{
  "encoder_arch": "vgg",
  "model": "image VAE",
  "dataset": "telescope images of galaxies (Galaxy Zoo DECaLS)",
  "train_examples": 88335,
  "image_size": 48,
  "crop_scale_min": 1,
  "horizontal_flip": false,
  "translate": 0.06,
  "rotation_deg": 10,
  "color_jitter": 0.2,
  "bottleneck": "kl",
  "downsampling_factor": 8,
  "encoder_norm": "batchnorm",
  "encoder_activation": "leaky_relu",
  "encoder_depths": [2, 4, 4],
  "encoder_kernel_size": 3,
  "encoder_stem": "single",
  "encoder_widths": [80, 112, 176],
  "encoder_downsampling": "stride",
  "loss": "l1",
  "latent_channels": 32,
  "decoder_norm": "groupnorm",
  "decoder_activation": "leaky_relu",
  "decoder_weight_standardization": false,
  "decoder_widths": [48, 96, 96, 96],
  "decoder_blocks_per_level": 1,
  "decoder_block": "plain",
  "decoder_attention": false,
  "decoder_upsampling": "pixel_shuffle",
  "kl_weight": 0.01,
  "init": "small_normal",
  "optimizer": "muon",
  "muon_scale": "original",
  "learning_rate": 0.014,
  "momentum": 0.85,
  "nesterov": true,
  "orthogonalizer": "newton_schulz_5",
  "adamw_lr_other_params": 0.00088,
  "max_grad_norm": 5.0,
  "max_steps": 27500,
  "batch_size": 128,
  "epochs": 39.8,
  "lr_schedule": "linear",
  "final_lr_fraction": 0.01,
  "warmup_steps": 550,
  "weight_decay": 0.009,
  "adamw_weight_decay_other_params": 0.01
}
Rows from block 1 of the decoder of a small image VAE, named by matrix and row number. Each number is 128 + 24 x the weight over its row's rms, rounded and kept within 0 to 255. All counts start at 0. Numbers have three digits each. After the name is the row's rms in percent of the matrix's.
After each channel's rows are labels from the 100 images, of 14976, where the channel reaches its highest value: "colour at peak" is the nearest of a few named colours to the mean colour under the peak. Only what is clearly more common there than usual is listed. The data: telescope images of galaxies (Galaxy Zoo DECaLS). In brackets: how many of the 100.
# conv: 3x3 conv (decoder.mid.1.conv.weight, 96x96x3x3, each kernel summed), inputs 0-95

conv.8 129:129138109118110140121102096126142100134108111125126123126122135129148115106130165140082103156104097131101157161126167119107072099133153199066106104175136118112099104101131179140098105138085112183131156131134125126129122106133120109125144125121089118118102130141095098151120114136100158118
colour at peak: pink (64); grey (34)

conv.58 130:104120101111104149138148152113110103110124115109156114119144116146154130115147105114067128118109116098098075119147095124105107144099118155070147115118138102141123116121097122169162110128158080111140112100105132114099104141123105107153165119123156114107145111135128127128113129228125147142
colour at peak: pink (86)

conv.84 103:126133161117116118141138129111151121127151117145189153136078155135126138118176126107117125133155120158134162144151131184163147168144085147100122137142127126125124173118093145144135132093134148145159136188136155104137116137118142103152119149164117154142137123103136116172144128097091065086
colour at peak: grey (65); brown (30)

conv.75 091:143080116115138154118186132160133129115149143114152139129145167105102165131111103122124152146143126189093129141112106113125140113143098116135090111148101114173097187115145163127121164087139123133113116150124206118145160134104128103128148140166121147125162143099131149131145128110098154126
colour at peak: brown (71); grey (26)

conv.69 086:130128134104131149115145115079143139125131066155132140130143120127104183153199147125147142104146114144115134166144140121166132184146125114137140148118113107144124149125135112124138117123137119139145127100115113119116158102125173129098105119174122151084112114097143203161112119123122191134
colour at peak: brown (58); grey (29)

conv.3 119:137169164137128126112109134120130131107140159148128123125116119107124168163093119118106129138134128158114114158134107124173119131136110135109101186150125094139089080143130147120138156114101128123127148130109124108143123158125118135144082082129103101145137081073171062154077151154125122167
colour at peak: brown (44)

conv.40 084:122141133147126134105105153123153149149124140105108127090112110103126112115116148106139127146136080131126123145148143135129121102125107186012145102104138120115101129121117099129143105117130082171172127130090098167079106118102113128148145126126119118125122117127124097170133112167146115143
colour at peak: grey (100)

conv.21 095:135175136150118123152166119156123135135142165134127134115138133126123125138126140123153123111099104180127164108111136097159137137156150113144143123126117143169161099128119103138132130144112125112139116151203165110095196143125147117171105107163129154128117156135215173119135131112114138128
colour at peak: brown (57)

conv.38 110:104129144123133156140162129153129114115157143155135116156136158139119155168152137149132141123110120205122128077129109164163128127160105116120139124144102212152108157107164117137150178129125127121128110144172143109145146135132145115148096159085133137089124144112140116142131178142103154133
colour at peak: grey (48); brown (43)

conv.46 157:075132116147153142104099161118150172189084118124118086127126122118174126134108136098137119158121147101110100135118072116109119106104096175110154113119124107100102105125121147127133103128089119164122123107090094100115104126137092176094113109101150113143134112100117127122145127160154142150
colour at peak: brown (66)

conv.19 085:128138157150152118087129156118110168118133117154110108131121126071140116086096129106139139141122093096154138127100106103131110111159110089109135102099110123103150131094115094108160131136136127161139083105111093096130149146104135134111100135090172136186131133138129141080164107078118099151
colour at peak: brown (84)

conv.17 087:130098182126157150144173128152125122130150150133142105128150137123123163110142148132131130110163114164120131183127107137092107131142162106137118133128114092163116200130129138119120130132141131106139092148112157104175166131124158116137136135139147173133110225123166114140127133119153140123
colour at peak: brown (67)

conv.60 093:157125139127172126126132123186143126122164132137159145142134129117130138114140124153169131111132149164116136089147113102102144066154251137151122101095114171129152139121134112122137148114116130119121109112137140112101164116126142134139128156123148117121135177111113107136158146127095129136
colour at peak: brown (65); grey (27)

conv.15 094:132149167145131129148160123185123125131146152127152134116138131114126153123147122126137117112154106167126151151118134151223136103136136106147110118131123110165131134156121135127125129153121131115132108154131161118135154127132152118161119234148138115128132091123079142148137182101146146127
colour at peak: brown (62); grey (35)

conv.94 091:145173150110109136138113128135115142108118137127175128137170118119113160147132119112117139126161118146115144120118195094144137165137132112166139105135137125169171103157182133109101134119173132133136113118110169121161195118142151126187097113130122126136121141149181120111145172116100136136
colour at peak: brown (79)

conv.55 108:112128117169130132142129156133105123095137128128134091124120140085120155137105126098156099139141116116108113115120111145122179095117116154111148095100113129106146131180144076140130170151139115164147109101100126043132113139114103093112093115103147108088159115075134169107119122131119111131
colour at peak: brown (36)

conv.33 093:139146131115124124093116120110132096123134125097111104141190172104146118114128172149113121122177113093117117081129094156132091133124141166113071115121112168155096108123131184119106130120143131132115131134073129138095084139130168113124156095112121109156079130129146099120139140130091135135
colour at peak: grey (78)

conv.51 198:159123114134117135102111133117113141160112116104111128131115111102098106119134172137074121139102109108115107112142090095119080107146090149092145136142078135137116110105129124137109091158077073166134145134131126095108110101122133107085190109128164125144135106137091114141127076155140131145
colour at peak: grey (50); pink (47)

conv.22 116:184099122124143127152113142128106137104151120131149166139145147156085113095119114131116145105133099129114124155154125129121153145143125126144080105156119116147107142110124122113138139144107179162110081092131141115082125122091123115131172121157171146069124109166119101143111118161107112058
colour at peak: grey (98)

conv.27 091:100131143117118156132202137150109126112142143121177091120132168133107125143134152131130146136153125177118125102108102160180120131149173108101120128139111148154122151116144141126136159103148129125121129130124152112111127129103163123131121138126103199119098118145158221127133098153144134147
colour at peak: brown (58); grey (36)

conv.71 085:135159154131116127129154130182112128137147145126136140120138138125122115116153113139159124122163107162127148160122124243142143102156110113164120143119119104191174115138142128132145155132112116123131143164132147120147070123131141118157149126148113144123149162133196129130119131101113126114
colour at peak: grey (68)

conv.37 099:094159152116095137162125132177111111159147172100132136125155172133120121129125136127149142118151161142146129185119101111136137111144172096127146136123107108172151121121154132116165129125139108133121160143147139123153216126125165089141121158138096160108138159127153159128131152093105157122
colour at peak: brown (55)

conv.62 090:156098106146147093149085128133107152142149107105149125128133116128160116100108111161124131123146102092111170152136147150129122126118103136137124109179138119116144121108120100140144109114110152121073116130114182056120097097116098131182143112171128111145104092166110100146134130125170090121
colour at peak: grey (72)

conv.53 112:123154116110117140122119178162155133085156165114163148131144157102165160080105133140119096151160078133098131124102113158136131115111150105159099135144132146174142094111129145124106117138124160078101092113146160149132124124147161137145116148126159138065101154119138143115139132095142159129
colour at peak: grey (80)

conv.6 130:078152134109121153124129147182102169161133151148116121127151100105148113109103135077155112147101090138147076103132150091122094089113109122119107118065146139117124150129091157139125107162135117153132132102125100138113147152121147150118107116113114136126125154126133131055171118120149130100
colour at peak: grey (57)

conv.52 118:186148122105124159163148123149116097115155139135138129144138103133107137118141114120124167098146070136147153119097171110135108112157110114077071126130148135139144133145150148145137140156114125152126191157116132098144164120117127103154102133123078113160129150163139106103132139076084127135
colour at peak: grey (88)

conv.63 063:136147106105134125245130122089132128121125147109143132131127144136122066093109138158128126111118114128136121089134142119137123169116122116121097121141133169129130105113115151130123095123112127127130150126135123112202134104111134123125186149137107118147117120202105104142122134132126098118
colour at peak: grey (76)

conv.18 086:170140115107157143173138115124131137121139124106184134145144152119113175101135130139107128109100156170104146169162157194129150127113126122125132110151140115148167128126127101109113162118131139110114115096141143122122097092143114116140167096158151130163122119204140173100135145129164106115
colour at peak: grey (61); brown (36)

conv.26 095:106152136149123121159136120176135134114125131129143127139131191127147167159183122123122119133157107164126144111097168145133151109131151139129117144127135146100115120142146123129116130162116135131114116117109139122136128119112145118188066133103147220099120147093161145106102093110118177151
colour at peak: brown (60); grey (36)

conv.82 081:163141145122129110156158100151185107077161123160157113111143102124112122113150137148137129140148117164145113128162186137125124125150139075110101100129133147119117127109104140136085129104139149089105147128120127162119142095103143095149143119155088129072094158155128153156124133110118139072
colour at peak: grey (59); pink (40)

conv.83 094:099142166141186138164167123157151126134142148176125124126127189121146135095125154135126117129144121196127117135113127138135117118108172123097110162116109132117136136122134154114093181147117141169130101132126104097139156130132163120131134118110130136110098149139144155096098185084151163102
colour at peak: brown (55); grey (42)

conv.81 101:142100165117140138141164144125111119132134120159159115121134135148133156105180160116107122126110161126128120136128117114198123154136144115110114115120125124156125181122197151112125128123153134141124125159172119135163169137109137122126135080106129118118099088103217122123144157109155134105
colour at peak: brown (66)

conv.72 111:128155163102148148132155139108111115121147132166197113132154118129127146133154123129114134112091172140130123110131094152108117177153143108136112165128115156169085114133170161104127127116157146140128151139193138127124142132119161119133114175103091166148140184122111145177111124106127119121
colour at peak: grey (51); brown (46)

conv.73 097:114108142121126138149158121124131101053140128153119130111153130119112108115140090089104165111140157129122094115149189115137163140137154109131111150102167135142107151098132131135142116096172137104110155120123137115124138130154132147154190133150059133085143134142146138159101130170117148094
colour at peak: grey (81)

conv.86 087:130126119119116124138142124125118141140109104141124137136128127170123114130176123124114124118127130094134133109116132150107116145125255124126113126153133158171146141127150134134147110161137115141156142151150134119126132143127139104125136169134117135113136163168123137101126126104118134120
colour at peak: grey (73)

conv.28 094:115141079088149141121089131136110180137145138108137090129137106145147107090136120115116111162166085110117134138165142097088127097159109170079139137160156142118109123145141127107135148134085115119127127061100117080123138120130096141152168149122131121159122121165116106121129131146144155163
colour at peak: grey (70)

conv.32 096:132133146157107140144147134119110111126142151120136122111137126131133158150146179125132126119151114159124154136116118183119135190137170106135135140131129120161138149124150113124129107157109134143124112151139169109121120127128172125165102162155136075117073181095149137136119224129150150135
colour at peak: brown (57); grey (42)

conv.89 087:098121099144128138086085171125136134133117132099094086135124082122131095062107132159123137137113117102129124100106109101118076134128121156087156136116128115146071124122134131092129103101106071143137105100108103169110132129112106152121152127140140148095135120142127100151141094133137160171
colour at peak: grey (95)

conv.90 094:153124144108097128129179135142127083080122149133113128128138163131150134129112162156118116117130119147137170140107107150134139164125121129124087160150107135142131151142149145103116161163111103135137165138144129126138110146136109121109129168168128120088105156101137172170111120040104145075
colour at peak: grey (99)

conv.14 093:100140124134142154123138113155123173126127131146142136106100138129101149109126142145128096102132131138134109074099107078104127103133122107181097147106066167129138097107114118129095122109124118117123102117162155140124124084087139150109122148134082114079089143104109143142100127182135162086
colour at peak: grey (90)