From a checkpoint of a small image VAE.
Model: encoder arch vgg, decoder norm groupnorm.
Training: muon at rate 0.014, 27500 steps, batches of 128.
Data: trained on telescope images of galaxies (Galaxy Zoo DECaLS), 88335 training examples, 39.8 epochs.
Rows from block 2 of the encoder, named by matrix and row number. Each number is 500 + 40 x the weight over its row's rms, rounded and kept within 0 to 999. All counts start at 0. Numbers have three digits each. After the name is the row's rms in percent of the matrix's.
# conv: 3x3 conv, stride 2 (encoder.blocks.2.conv.weight, 112x80x3x3), inputs 45-49, a 3x3 kernel for each
conv.0 099:529443508488332392509429374490483529539484472515468518544438485468393454544526520556488462528456481597495502464493500523447453518506473
conv.1 099:495437480507556522523504440529443500486530522532530475516503456481501465481546507525527530518515534529472474562482415523549437542578455
conv.2 087:517527491465402489461435509489549519478551538513494590497485462490458390484398426545481511515463483545565518555501526524515594529518375
conv.3 100:512525544472560569449506479483473465560522435478535466499505534532508477540464448489495523438496549428499530481491478471526509496414484
conv.4 098:506552432519476514503539517492499435479451487425484430504478548451477564512534555429555572465537528483473514525500438549443436598523580
conv.5 084:498531491440504470501593429463477474527561508464433503469497503506423482496497512481472493529485477521553513485498465492464493454555493
conv.6 096:499446480461478522543522511457430459515539528485522528451436518445437467500538543468489460542538499624592552469516540497496477452443487
conv.7 088:499467561494498477474575550543497529528563512500471513540521492477487579527497538526489458486490508535515495520541445479440449500405442
conv.8 103:495518491551595521500553448526489496494521456545560592426457468494492513480507564482491467504531463483465446482446547457493487483508517
conv.9 092:524520503526519523529479513484491441556517454517502479473488494498512571481476441505517507522512493512479473490545490481481472540487433
conv.10 087:437544521418584672484570520452467472480453588513506517516536551555558526502465434475487445532529539483482458454490509530583553499539585
conv.11 104:485494531470514576498516458513567494475486489508485483456489502540471437497498514483505479527522478507539559525505556549492533606519522
conv.12 093:528494515568642556473576626489467460500526482487485490467530468499536534518469484516484486473479490439466523529446475464598606488508512
conv.13 103:515505570543446569481531407495449530470457486509515538504524526503447538534514560506535532533498519509461496483541573525490492553468505
conv.14 085:522562509485507503537446435436482480514488534487517508483563572422480454546563609528467504511467467517532507501499486541537498530584540
conv.15 090:495470501529515551504415476504500514465503534521407426476514460481471418480561407510493537436535516412547483501495466508521458526517554
conv.16 084:519473524533536486492484529520496495516537462482487506541559546458450509498528448441472431495539480515496449449484548481467481481493509
conv.17 084:542483461556566500508463511467476438483473449470489522506533563507451436472551559636616537606525502558517528439481464440379483448428563
conv.18 113:527505524496507531479432526491477460488450506464444464542558534560517520497460453539490502535521503513501459564511461606558422549505451
conv.19 093:463484553508585568534503613545563539551593582485487539494460516488459471518562481525505490545534472550535495525563492499499501477516636
conv.20 111:485505481479569532439464480559511547510534539491570496430497479449477534500496491479478477444521484372451451578536456596518429582559451
conv.21 108:435466483491564558469512465448536497453583513420499478509497516536516489546566531491512528436447507567503548474485475469469493466482539
conv.22 111:546531509541465506509396444521574538536528517477515476510540492549520449527530449558617496529590489614577447456499506480535495473528515
conv.23 095:434395480454349484489492558437499504424477508466483472461428454466403443480429443515507532533509493571475501466500496436543488481527490
conv.24 096:555540516505525526522522495502507460489466492589454434572509545591554459598559456561557513506455458559445437491472499511479501554565536
conv.25 107:537577545495645569519567459529523450545497501570465519473488520558502552480478542526522507512499479466500453530511500446525478480490506
conv.26 112:511490509592579539561593533519572502468555549444573494509453502521503538520436549448456464452493461474443410492482481442490403439492463
conv.27 112:510485517522586527506489516515449495512534461495534529474529516518477472498475502457438491517487571503502551534479462554449511506629422
conv.28 094:458470509509490531509577531503490487523491468499486448500617501395484421446471481540518527512502531510496535444488490442516516478476525
conv.29 088:485480493601488491595521489480504498502503470497458473554460499468449456473458539517502494493472520447475492508522518414490509432447471
conv.30 123:494532513481472509497577633503509490495512526526510485498495479501554523427533493563583498564565527460465466526491521497468470512453502
conv.31 091:493525585502491567473439480502540525525564523475472468510511504491471500552471515497439496500447541566474517500485537495524587453538545
conv.32 105:521560542463440502545456481511504522526506509549551545494515501508562462511539523499482550472460521481481498478480523428515472426463523
conv.33 094:539606524540599497514448441521530494454484465502452521416475472453416518457480425475488431516473473434455496501515554507505552488564570
conv.34 116:498602469455534539514498545544507468583424475497519543503508526461519483513473511509535527508538509464482479529436480440543479486460505
conv.35 090:532592555585657708506561572505577485485597474529576486508514504522520446467520498477492537490471510507436498473477465537529553480530505
conv.36 097:484529502447549545499466521528470573513500439468429486510450462600460518473459485475493484511486504487495507490450468516487497482511495
conv.37 084:456523520444468656449450509505498567497497494467497494419478497468494546502549601490569491488601506514460422503518492554542419505519441
conv.38 106:539498519527375480466506515477483488554545461554538495541556512532512494478490516524504503550552458528569558555494449516464490506456494
conv.39 099:504498513520536448539585530483473450412481506453417517468487465452561505487495490538483517482435489497492507518466466544483473506571456
conv.40 114:504487472498565437504409631485494527522475507498487532493512438524519462498537534494490497445508545459590506515488549491505564490544422
conv.41 100:478491564524408660491458533501474471497559525451592436524461519446504519499478450513492523579529459581495468529438457492532431439479494
conv.42 107:516496468525427418536692533499515536523510468570512476503543527491470564489442506520517490501493494532467505519494512467468515499571534
conv.43 109:501553499485452436536525544574530528541510524509490470467510506467482508505451508510457490579505475659559432502532523439473463433434491
conv.44 095:482494503495492396564466437544503463518430512595518458507426418524503480489468492476471535451478470451475470465502526505534546510471524
conv.45 105:560481457471377480551541530504550558509496459523533478486491446509546501472505425476531482523566584474463563541501515496445508523532553
conv.46 106:472464449512536465478579530495499490504556530512514509524504508545468506643467497542512518502465502511508487515523508509542519544477511
conv.47 109:532489531509620493465622521532491528474558452500497522496569508470509535446512427488556530513494492497469468453513545544520515479499550
conv.48 094:517478527496522517500458493493501520449440423488490451508536458500468424524508492501443477460498544456495524498501544485565539454452473
conv.49 111:511494481507458524508497602501499492461541505497548483494495491493539494464505483485468487486529430523519384545489534504511525478528468
conv.50 105:534511509484470560387415453497504526556490433468495497485479486509448487545468497549527474514502498491456468406520534430475546461566493
conv.51 097:445430474493482512492472447512537524509481499510461496510441451567548529479572541488522455482549475465504486489531483554586510522571462
conv.52 103:493507579486578540486489541508479536548383352517467499483487520479541436455502516498514544486518545501515510491485516493464551458473498
conv.53 096:518565483481485466457581439500476500469465511480339478440497480479572478484503443526484449481421513485434524507496494557480523489476547
conv.54 098:513472529532431532461529633513480481444532490511497548500511484526487469493502443459479520466461486475488443467510492504497512509476420
conv.55 090:499498516466524490451471543466438435575579502524541522485521553498416541512527573484476465508536508449553543462556558444540528450499509
conv.56 095:574518536502452501470415472502494502503566544536513452557460463518470503526508594533529458565548465579528452557500558489501559470425512
conv.57 085:526477509489498375467462458473478560486571566436513483443543509402457531423447468499512523507460494499502517559667593470567557461486544
conv.58 093:514502490465424475509462358523547556486575557521587509409477494478524541516475439484503470481492488484535566516468423440453396490483508
conv.59 110:508529545507589581462594492526503503518541547531465478505518500494513547481489489515562556606597606493515604510540491502516484487422474
conv.60 092:499503485406463495370488521521476528535478528458439516511522513518519549498469511432526502463465521458423496457487467463428494543524515
conv.61 093:500539546425491534474586477489496503487477484529522488496434495537518515459443490586506498454445540481483519460484496477624517466552480
conv.62 110:449561584465469574495518610519506497500451490504523499521496501464474495473461443467478469458435399546576543501451525502512517458431507
conv.63 111:445441539471607514529499432491512480523533573524438458544529523559422441507510519506468501458482512430480537491503497537487480518473490
conv.64 096:500478493484438401539541419467431464488437483478471478553519496450463453607545445567543474671683586555611566493559522462488519498481436
conv.65 110:469507555433540576480503545475523543520511483467467502539442509527492512554487521455486552495510564488494483397579525452536502409481418
conv.66 093:481446480548575532493540536522516522451536506454488476471474479461449508452409499515467490579547473538571497538500470533523497451543502
conv.67 108:490493517478444503508520535488484523482488482476495545500495513503531509541512495507515540487483491486508519509519520466477527493554459
conv.68 092:491503402525559430496509503482474491472464500460424490500490558476478428489556518547574595484441580436434551504463500478498480464533464
conv.69 089:463547502539478387565437417490468499511455463456503543483488501473493528462621561483491454495508423540505471550634521587550395503472519
conv.70 103:506476491499462500492540587519473476478471505474462479496522523492468519521486489504498473452440488464438503431507524436492487480517550
conv.71 092:490502491467475485501524518479487482481459482473471473486497490453512509566552559528529474537556485473533536500444480497515516535440464
conv.72 103:526537474480485479531480501513465446466550535494457558506494469528469482519475441488519497465495469468550495481494520458532554463508513
conv.73 092:529531509573469444522475472475495493482476493541499496472575567463512520511587600449476537495550522460515507547541414555515399537501471
conv.74 094:522528455528712440454471508483547488490473543441472482580479500581474488505435531461510530470536501550543538506537543474479537497526476
conv.75 092:532508459495509438473516477472474504557635557451468481497491606424424538480449470411439488429450473460447475426521459486521516500509482
conv.76 105:538502422575506471497466477523505539522545499510507510473497464478530463517516463455510529517561557460504505498534591509518561492510568
conv.77 108:484540513436538470484548526523474454542493483481459488507506459445524485477464485524478482556424442451415425493465448509521576617549559
conv.78 104:422455486436428479516547560447501480481537510410473477475498494463539474520545503526500509497487489575530524441460456464524518429504495
conv.79 087:429452437463407485539506539501452468523460405508555477594538521477471488498370450493487481496495491472504495515479462545605458516547399
conv.80 112:491510494510555606476466482441445429442455519534588556478500459518531483456467482490505478523546547536580593480421458536578480543551538
conv.81 093:522521525461477492485487706503516467533501534539494385535488482532520437517498454481487508532481476545498526520502520491480508523494508
conv.82 121:518506545480482535522507501523577502440475434539522501470520541547479471484513507563523535530555531562586441506461537425532486520489503
conv.83 146:515507480526473508495470585506499474486503525526528496492504470511535514470498475485483502494474480467506523505478510513512474503460585
conv.84 103:469464565478603509511551502490543449474584487503480396550533513524415448501528528542514526515506538523481514537517525548499558501498487
conv.85 087:463514514455546593467524543506520507467525524474562537473452472459504549498509538540494528521459464496505498507465464486511550457519592
conv.86 091:522514467550449393562465418491575565506512532513504498509449441516480437516529542538497611537486531504527495471514558533507520502485468
conv.87 102:553481449553538467536518437526430419513426418502500491458498507488530494479462460449456410489480412510553552532557504494503477495511484
conv.88 093:495483549538482589498510469490506556496550568478536494484508523426538567438515518483498538458522672433493615477444474514501469490534482
conv.89 088:502512558490408568550573614490513489550614525517457486506474511554492499497460539528519508505443468606545505427504520500504582512539513
conv.90 116:501507494512548522504498563497493481478559473513540492493489490499493516443527507507502473571537477501483489501482495518502479479495479
conv.91 096:513542445505535387468545477475484428497478453510499495490481529506531520522517500505489520562518475614627582503474485538435497553486470
conv.92 088:488478547516459525567394490511468505529445537504532546503566453524583503446452494496466523495494501509477445464486547425488514428456513
conv.93 096:489595522495527440486491418513559573510376485494479476495440501472534460504488505488501493533500474527561513515452530530502557511477473
conv.94 100:494393465532484539576546610484472528558425540539433496518489489561477496505492520557479466538527443464467472473449490527515463506552524
conv.95 105:510454500497459483538459414482512528457456467481491513513502568522552555500473474476446433506446413458417387499495459529522548558511543
conv.96 097:460486544446603483470531515575462434518442511555473488543528538467439452556526560447452485479491479498535511530493515550514500495470494
conv.97 111:470499529511509495516487492506535520463523501513457526531482510556422505506527525537527558490487537453500535511471452480556508483490457
conv.98 096:517418461566524469507532472492470470491565570508509506518506430485522477462587575531550545497478575503459568545460500505497513526529484
conv.99 104:478520459488513679492549482497522480498559499466539451478481510483542424494518503482526499507522397483546494486499543452478507473536545
conv.100 092:452457475483543527534498548477449502419408492441477506552533508512472477518436498544553577474467508510484511532532507513495521475479567
conv.101 107:500503560485563445481474478531494513509554363504494501441487394480537484523426474502542531492495522537547494493532480511535577506542524
conv.102 107:501533493511542563478531351485490539444447582453428493534449493479496483507473428514518454531525451586564563544538487513483533444468540
conv.103 096:554533526501424485476508515536451529571440517540473555438416398507534466462511476510555525487468464431445415534529534455468507509522590
conv.104 095:561508500594443500451482452457496501470498533463441481552505508503467500527482458424460493429465457396440484517492551521491539555517477
conv.105 101:457567491471495576452485514470536511431492439441552417513495444535469483519502545430477489519529563527475481477527451505543429530588494
conv.106 107:500488500539490406595547434500445493554496546571419491525476512516534535442548509491476491496513509528561551487466472510474514550505562
conv.107 097:510498469533460453547589519520500510503485490482513509461548505457562557515553580485508530451519521494523529514521496532459489572502535
conv.108 100:523488528527667546530431544489461482528464536569486507530463560527475516465460504463470474492480501456493473464484454471490494450479541
conv.109 093:503494448449452398512543480474453457453453476497426440534515562551521582472482540506460420465496472535496506502498504477466459613622548
conv.110 098:590555446566622530538562523500579555534451480523497491493520493466525458498501477487496495493508486470465496493497549487503558487437579
conv.111 090:498434448539472514532409503472495464455502486468565477498497449511524465525560496530527533511495526514512462475435486462541560467553569