Weights of a small image VAE.
Model: 48-pixel images, encoder arch vgg, encoder norm batchnorm, encoder activation leaky_relu, encoder widths [80, 112, 176], decoder widths [48, 96, 96, 96].
Training: muon at rate 0.014, 27500 steps, batches of 128.
Rows from block 9 of the encoder of a small image VAE, named by matrix and row number. Each number is 500 + 40 x the weight over its row's rms, rounded and kept within 0 to 999. All counts start at 0. Numbers have three digits each.
Before each channel's rows are labels from the 100 images, of 14976, where the channel reaches its highest value: "top examples" is what is common among them. Only what is clearly more common there than usual is listed. The data: telescope images of galaxies (Galaxy Zoo DECaLS).
# conv: 3x3 conv (encoder.blocks.9.conv.weight, 176x176x3x3, each kernel summed), inputs 59-117

top examples: shape: featured or disk; edge-on disk: no
conv.114:515547520492457472487520483502480485598470535508459478514480535458581516495537512495521522504518502535539479584477572547513506489536453462520433484536415494505479476471512493497

top examples: edge-on disk: yes; roundness: cigar-shaped
conv.5:503500540457433479504467557508488530497516502474527441472555427502575477477478458475541463573482484489479488483557453471532557435523510514427524481472531516494425488553476486503

top examples: shape: featured or disk
conv.29:497521546507513517465480470477510533494463541442516464506521537500495504492492496513471546544518493560517460556499502501501481503514445501534414495488480486515545498453484504516

top examples: roundness: round
conv.82:505618519490546540548428548533506513469504531474517465478483555542436491506469448437442500504504534485461486459487479470538472538462476431526510459478497510489485509519489468503

top examples: roundness: cigar-shaped; edge-on disk: yes
conv.87:461545458522519459521534526502523517522522490509494448519384465496484493444495564473567463566405499500466545416493530535480473490476514470549508535539529458583503511539500535530

top examples: shape: featured or disk; edge-on disk: no
conv.17:479450515527465509566503442429523501452448460481587515504573483499469500501495492488568444492499483442454474482556483455515457489565521581528486478467546547495483483483554493505

top examples: roundness: round
conv.145:530540512493553561505435511504512472556525500473483557492481561515459477535456487469458467468520502494475509433572513446537458525483485471484471419538525517482493512467425485536

top examples: shape: featured or disk
conv.120:466523591529547459493524468512536450483478434533415517444465487494491473451512563477484477460521490486480420492439542609482471504567496488527571568465490510501477532521446475481

top examples: shape: featured or disk; edge-on disk: no
conv.124:473441434450446529473502465476478492505479498518554594506484478517458478537518498548506485558484516488565520563445580587543551479503471482503516525474481468534556574475466497506

top examples: shape: featured or disk
conv.10:488453468501481472535470493519516462465516557482490489472551467474540443437467495495511520513507514587441499559569535544496513512586444520531461530471524557565557425506559501459

top examples: roundness: cigar-shaped; edge-on disk: yes
conv.101:547529468422460417511474460519442476457517557452513503425498455488583553448502497465478543558576413468439541465542453557533492449510472525409469510492461498444574468559511555529

top examples: roundness: round
conv.13:536543473497476417529471488490495508500502546509546498581422481593454512435558489511533485486490564455495536485515468505557493543550541537577474524471550486521449501474484553425

top examples: edge-on disk: no
conv.100:499509525446492539488520472501499554511510500494506498540537579534493549521524527486482479494526475503478467493543507505490498522612500503508590460482505506486493648494537539570

top examples: roundness: cigar-shaped
conv.167:477398459506588544517465547476480520415482528466560531494447502477486486451532497502449426483469541466440574464492553505460534480521556559555508473495563580533493506461411487418

top examples: bar: no
conv.170:584528493508486490501508547560536466433500528503497475564550561498529518517456517479436531541503493496491515529596521475497500543520474514586505497478536500487466508489580502499

top examples: shape: featured or disk; bar: no
conv.136:548576460488501572494556510497487479420477508484553518443501544488508467543484544427497478530547476444497559501504560472484497496550534523481489503484482552562444546495494547554

top examples: roundness: cigar-shaped
conv.28:518540478508457548488465522520560501528540520456476463530488480515546543482468514487505527574552504480487508495583446486527441454559543575514487485503538509550493508514605508522

top examples: bar: no
conv.46:475522515530518496509482521474455554477492466493666468520478565467497464538457538539477485549513465442478488481514421473506463506484494488518530498567598526479540484527514508434

top examples: edge-on disk: yes; roundness: cigar-shaped
conv.134:434359496516506473445443496497436492454480431504492546494413482496549469458534425522524548543519543530457481496462488618524514503571436497462513573499486516539503538466491522390

top examples: bar: no
conv.64:502522431512515501479506509482460417470502568560492552524482564539505522533483525455424421460571507462490527468455485495532471582457534517507504480470517453495527499508503500547

top examples: shape: featured or disk; spiral arms: yes
conv.146:472518473516452551442559485403499488481552497545437505531532528518510517533544504515514522471488469479593523483452555618414488459523502468510579496486476493490517433466494500458

top examples: roundness: round
conv.103:540526506499557572511469519536548426525490514528457508461385517519502496603491530469489488428507526512441488495444483473528434558514500496477463460550451546481498465527473473428

top examples: roundness: cigar-shaped; edge-on disk: yes
conv.67:510457492507497603540450505441469491496469473444507536549565462532483501559571457483550526574491535500514483537492527547515524516593486500481522540439467537532574554543519528462

top examples: shape: featured or disk
conv.22:517544527560502535517522565507523488538464479507543472499583508554601525557479535549551517512545417494526491573510512529525468442558492528519529578476500485481598434503524514550

top examples: shape: featured or disk; edge-on disk: no
conv.32:520501466477532519570434522382517570507464492557444470494576514532527485530443502511448501529523510498472510513526480536520506485541504605525514503513537553486542462530512426518

top examples: edge-on disk: no
conv.6:448450484514537558455485487421499536532502519551590534466485513539467534537476566462520490467485543496497448546481479505508540489488446456549487414532488501534538553525481436542

top examples: shape: featured or disk; edge-on disk: yes
conv.123:483555520496510581594486433467498520490503474474510428505542527588517507469514456446493545594522610475561465492468472531508492544469493593512549458545591526506553509565521455519

top examples: roundness: cigar-shaped
conv.79:470581520511454413471604498482465452501495474494474499519454498428513497439498425585536454424496471503517491537532560454463484499487461475491462518495468462420457494465482536528

top examples: spiral arms: yes
conv.169:496419558526548396551449465534473536456487503506490567528513496505462477456489430631479449487521533469488418535490592475493502505542420509507496516550546506427493516513538483425

top examples: roundness: cigar-shaped; edge-on disk: yes
conv.135:429405521484543423526502542518469451386477469482541528478455435527477491450543504514499478512476545507492455554420548525478536527476486475444508561515461482501478512472481472392

top examples: shape: featured or disk
conv.83:547483476531464531500505460497484474511475488504675525503432507506481441505517537527510520490521451476480554545511466534428482497507517522494472581458484498552502416518503514486

top examples: bar: no
conv.47:529477552560491458481492494497470520513497564508552496501530503482548741450459504481511497480491503484499448445485491519504528471449491463504452512506502472456463639478607503473

top examples: shape: featured or disk; spiral arms: yes
conv.12:448500481439455440483432424487460438489490542511497552483614495488576551455493530459485570608480537506541550561503538475506528460550470538526541485432506542463494473517455481524

top examples: shape: featured or disk
conv.95:513527470490471484475493532478496508532551510477547492515489483457500447521500512452521501509486506537485852450498493469487482462461489519483420515477483504507496455515497500516

top examples: shape: featured or disk; edge-on disk: no
conv.155:446518481511474483510491436499512486529470485567542457483432478456529500462480500555457530469449547475485505539550526482530606466484488531568526496509567511509589501574542410515

top examples: edge-on disk: yes
conv.125:509522631463511487520520493495531500436471439496500477481510529525468487483472500499550513533522541523575468484526433496447416506460537505478511539496455432499529466498539469484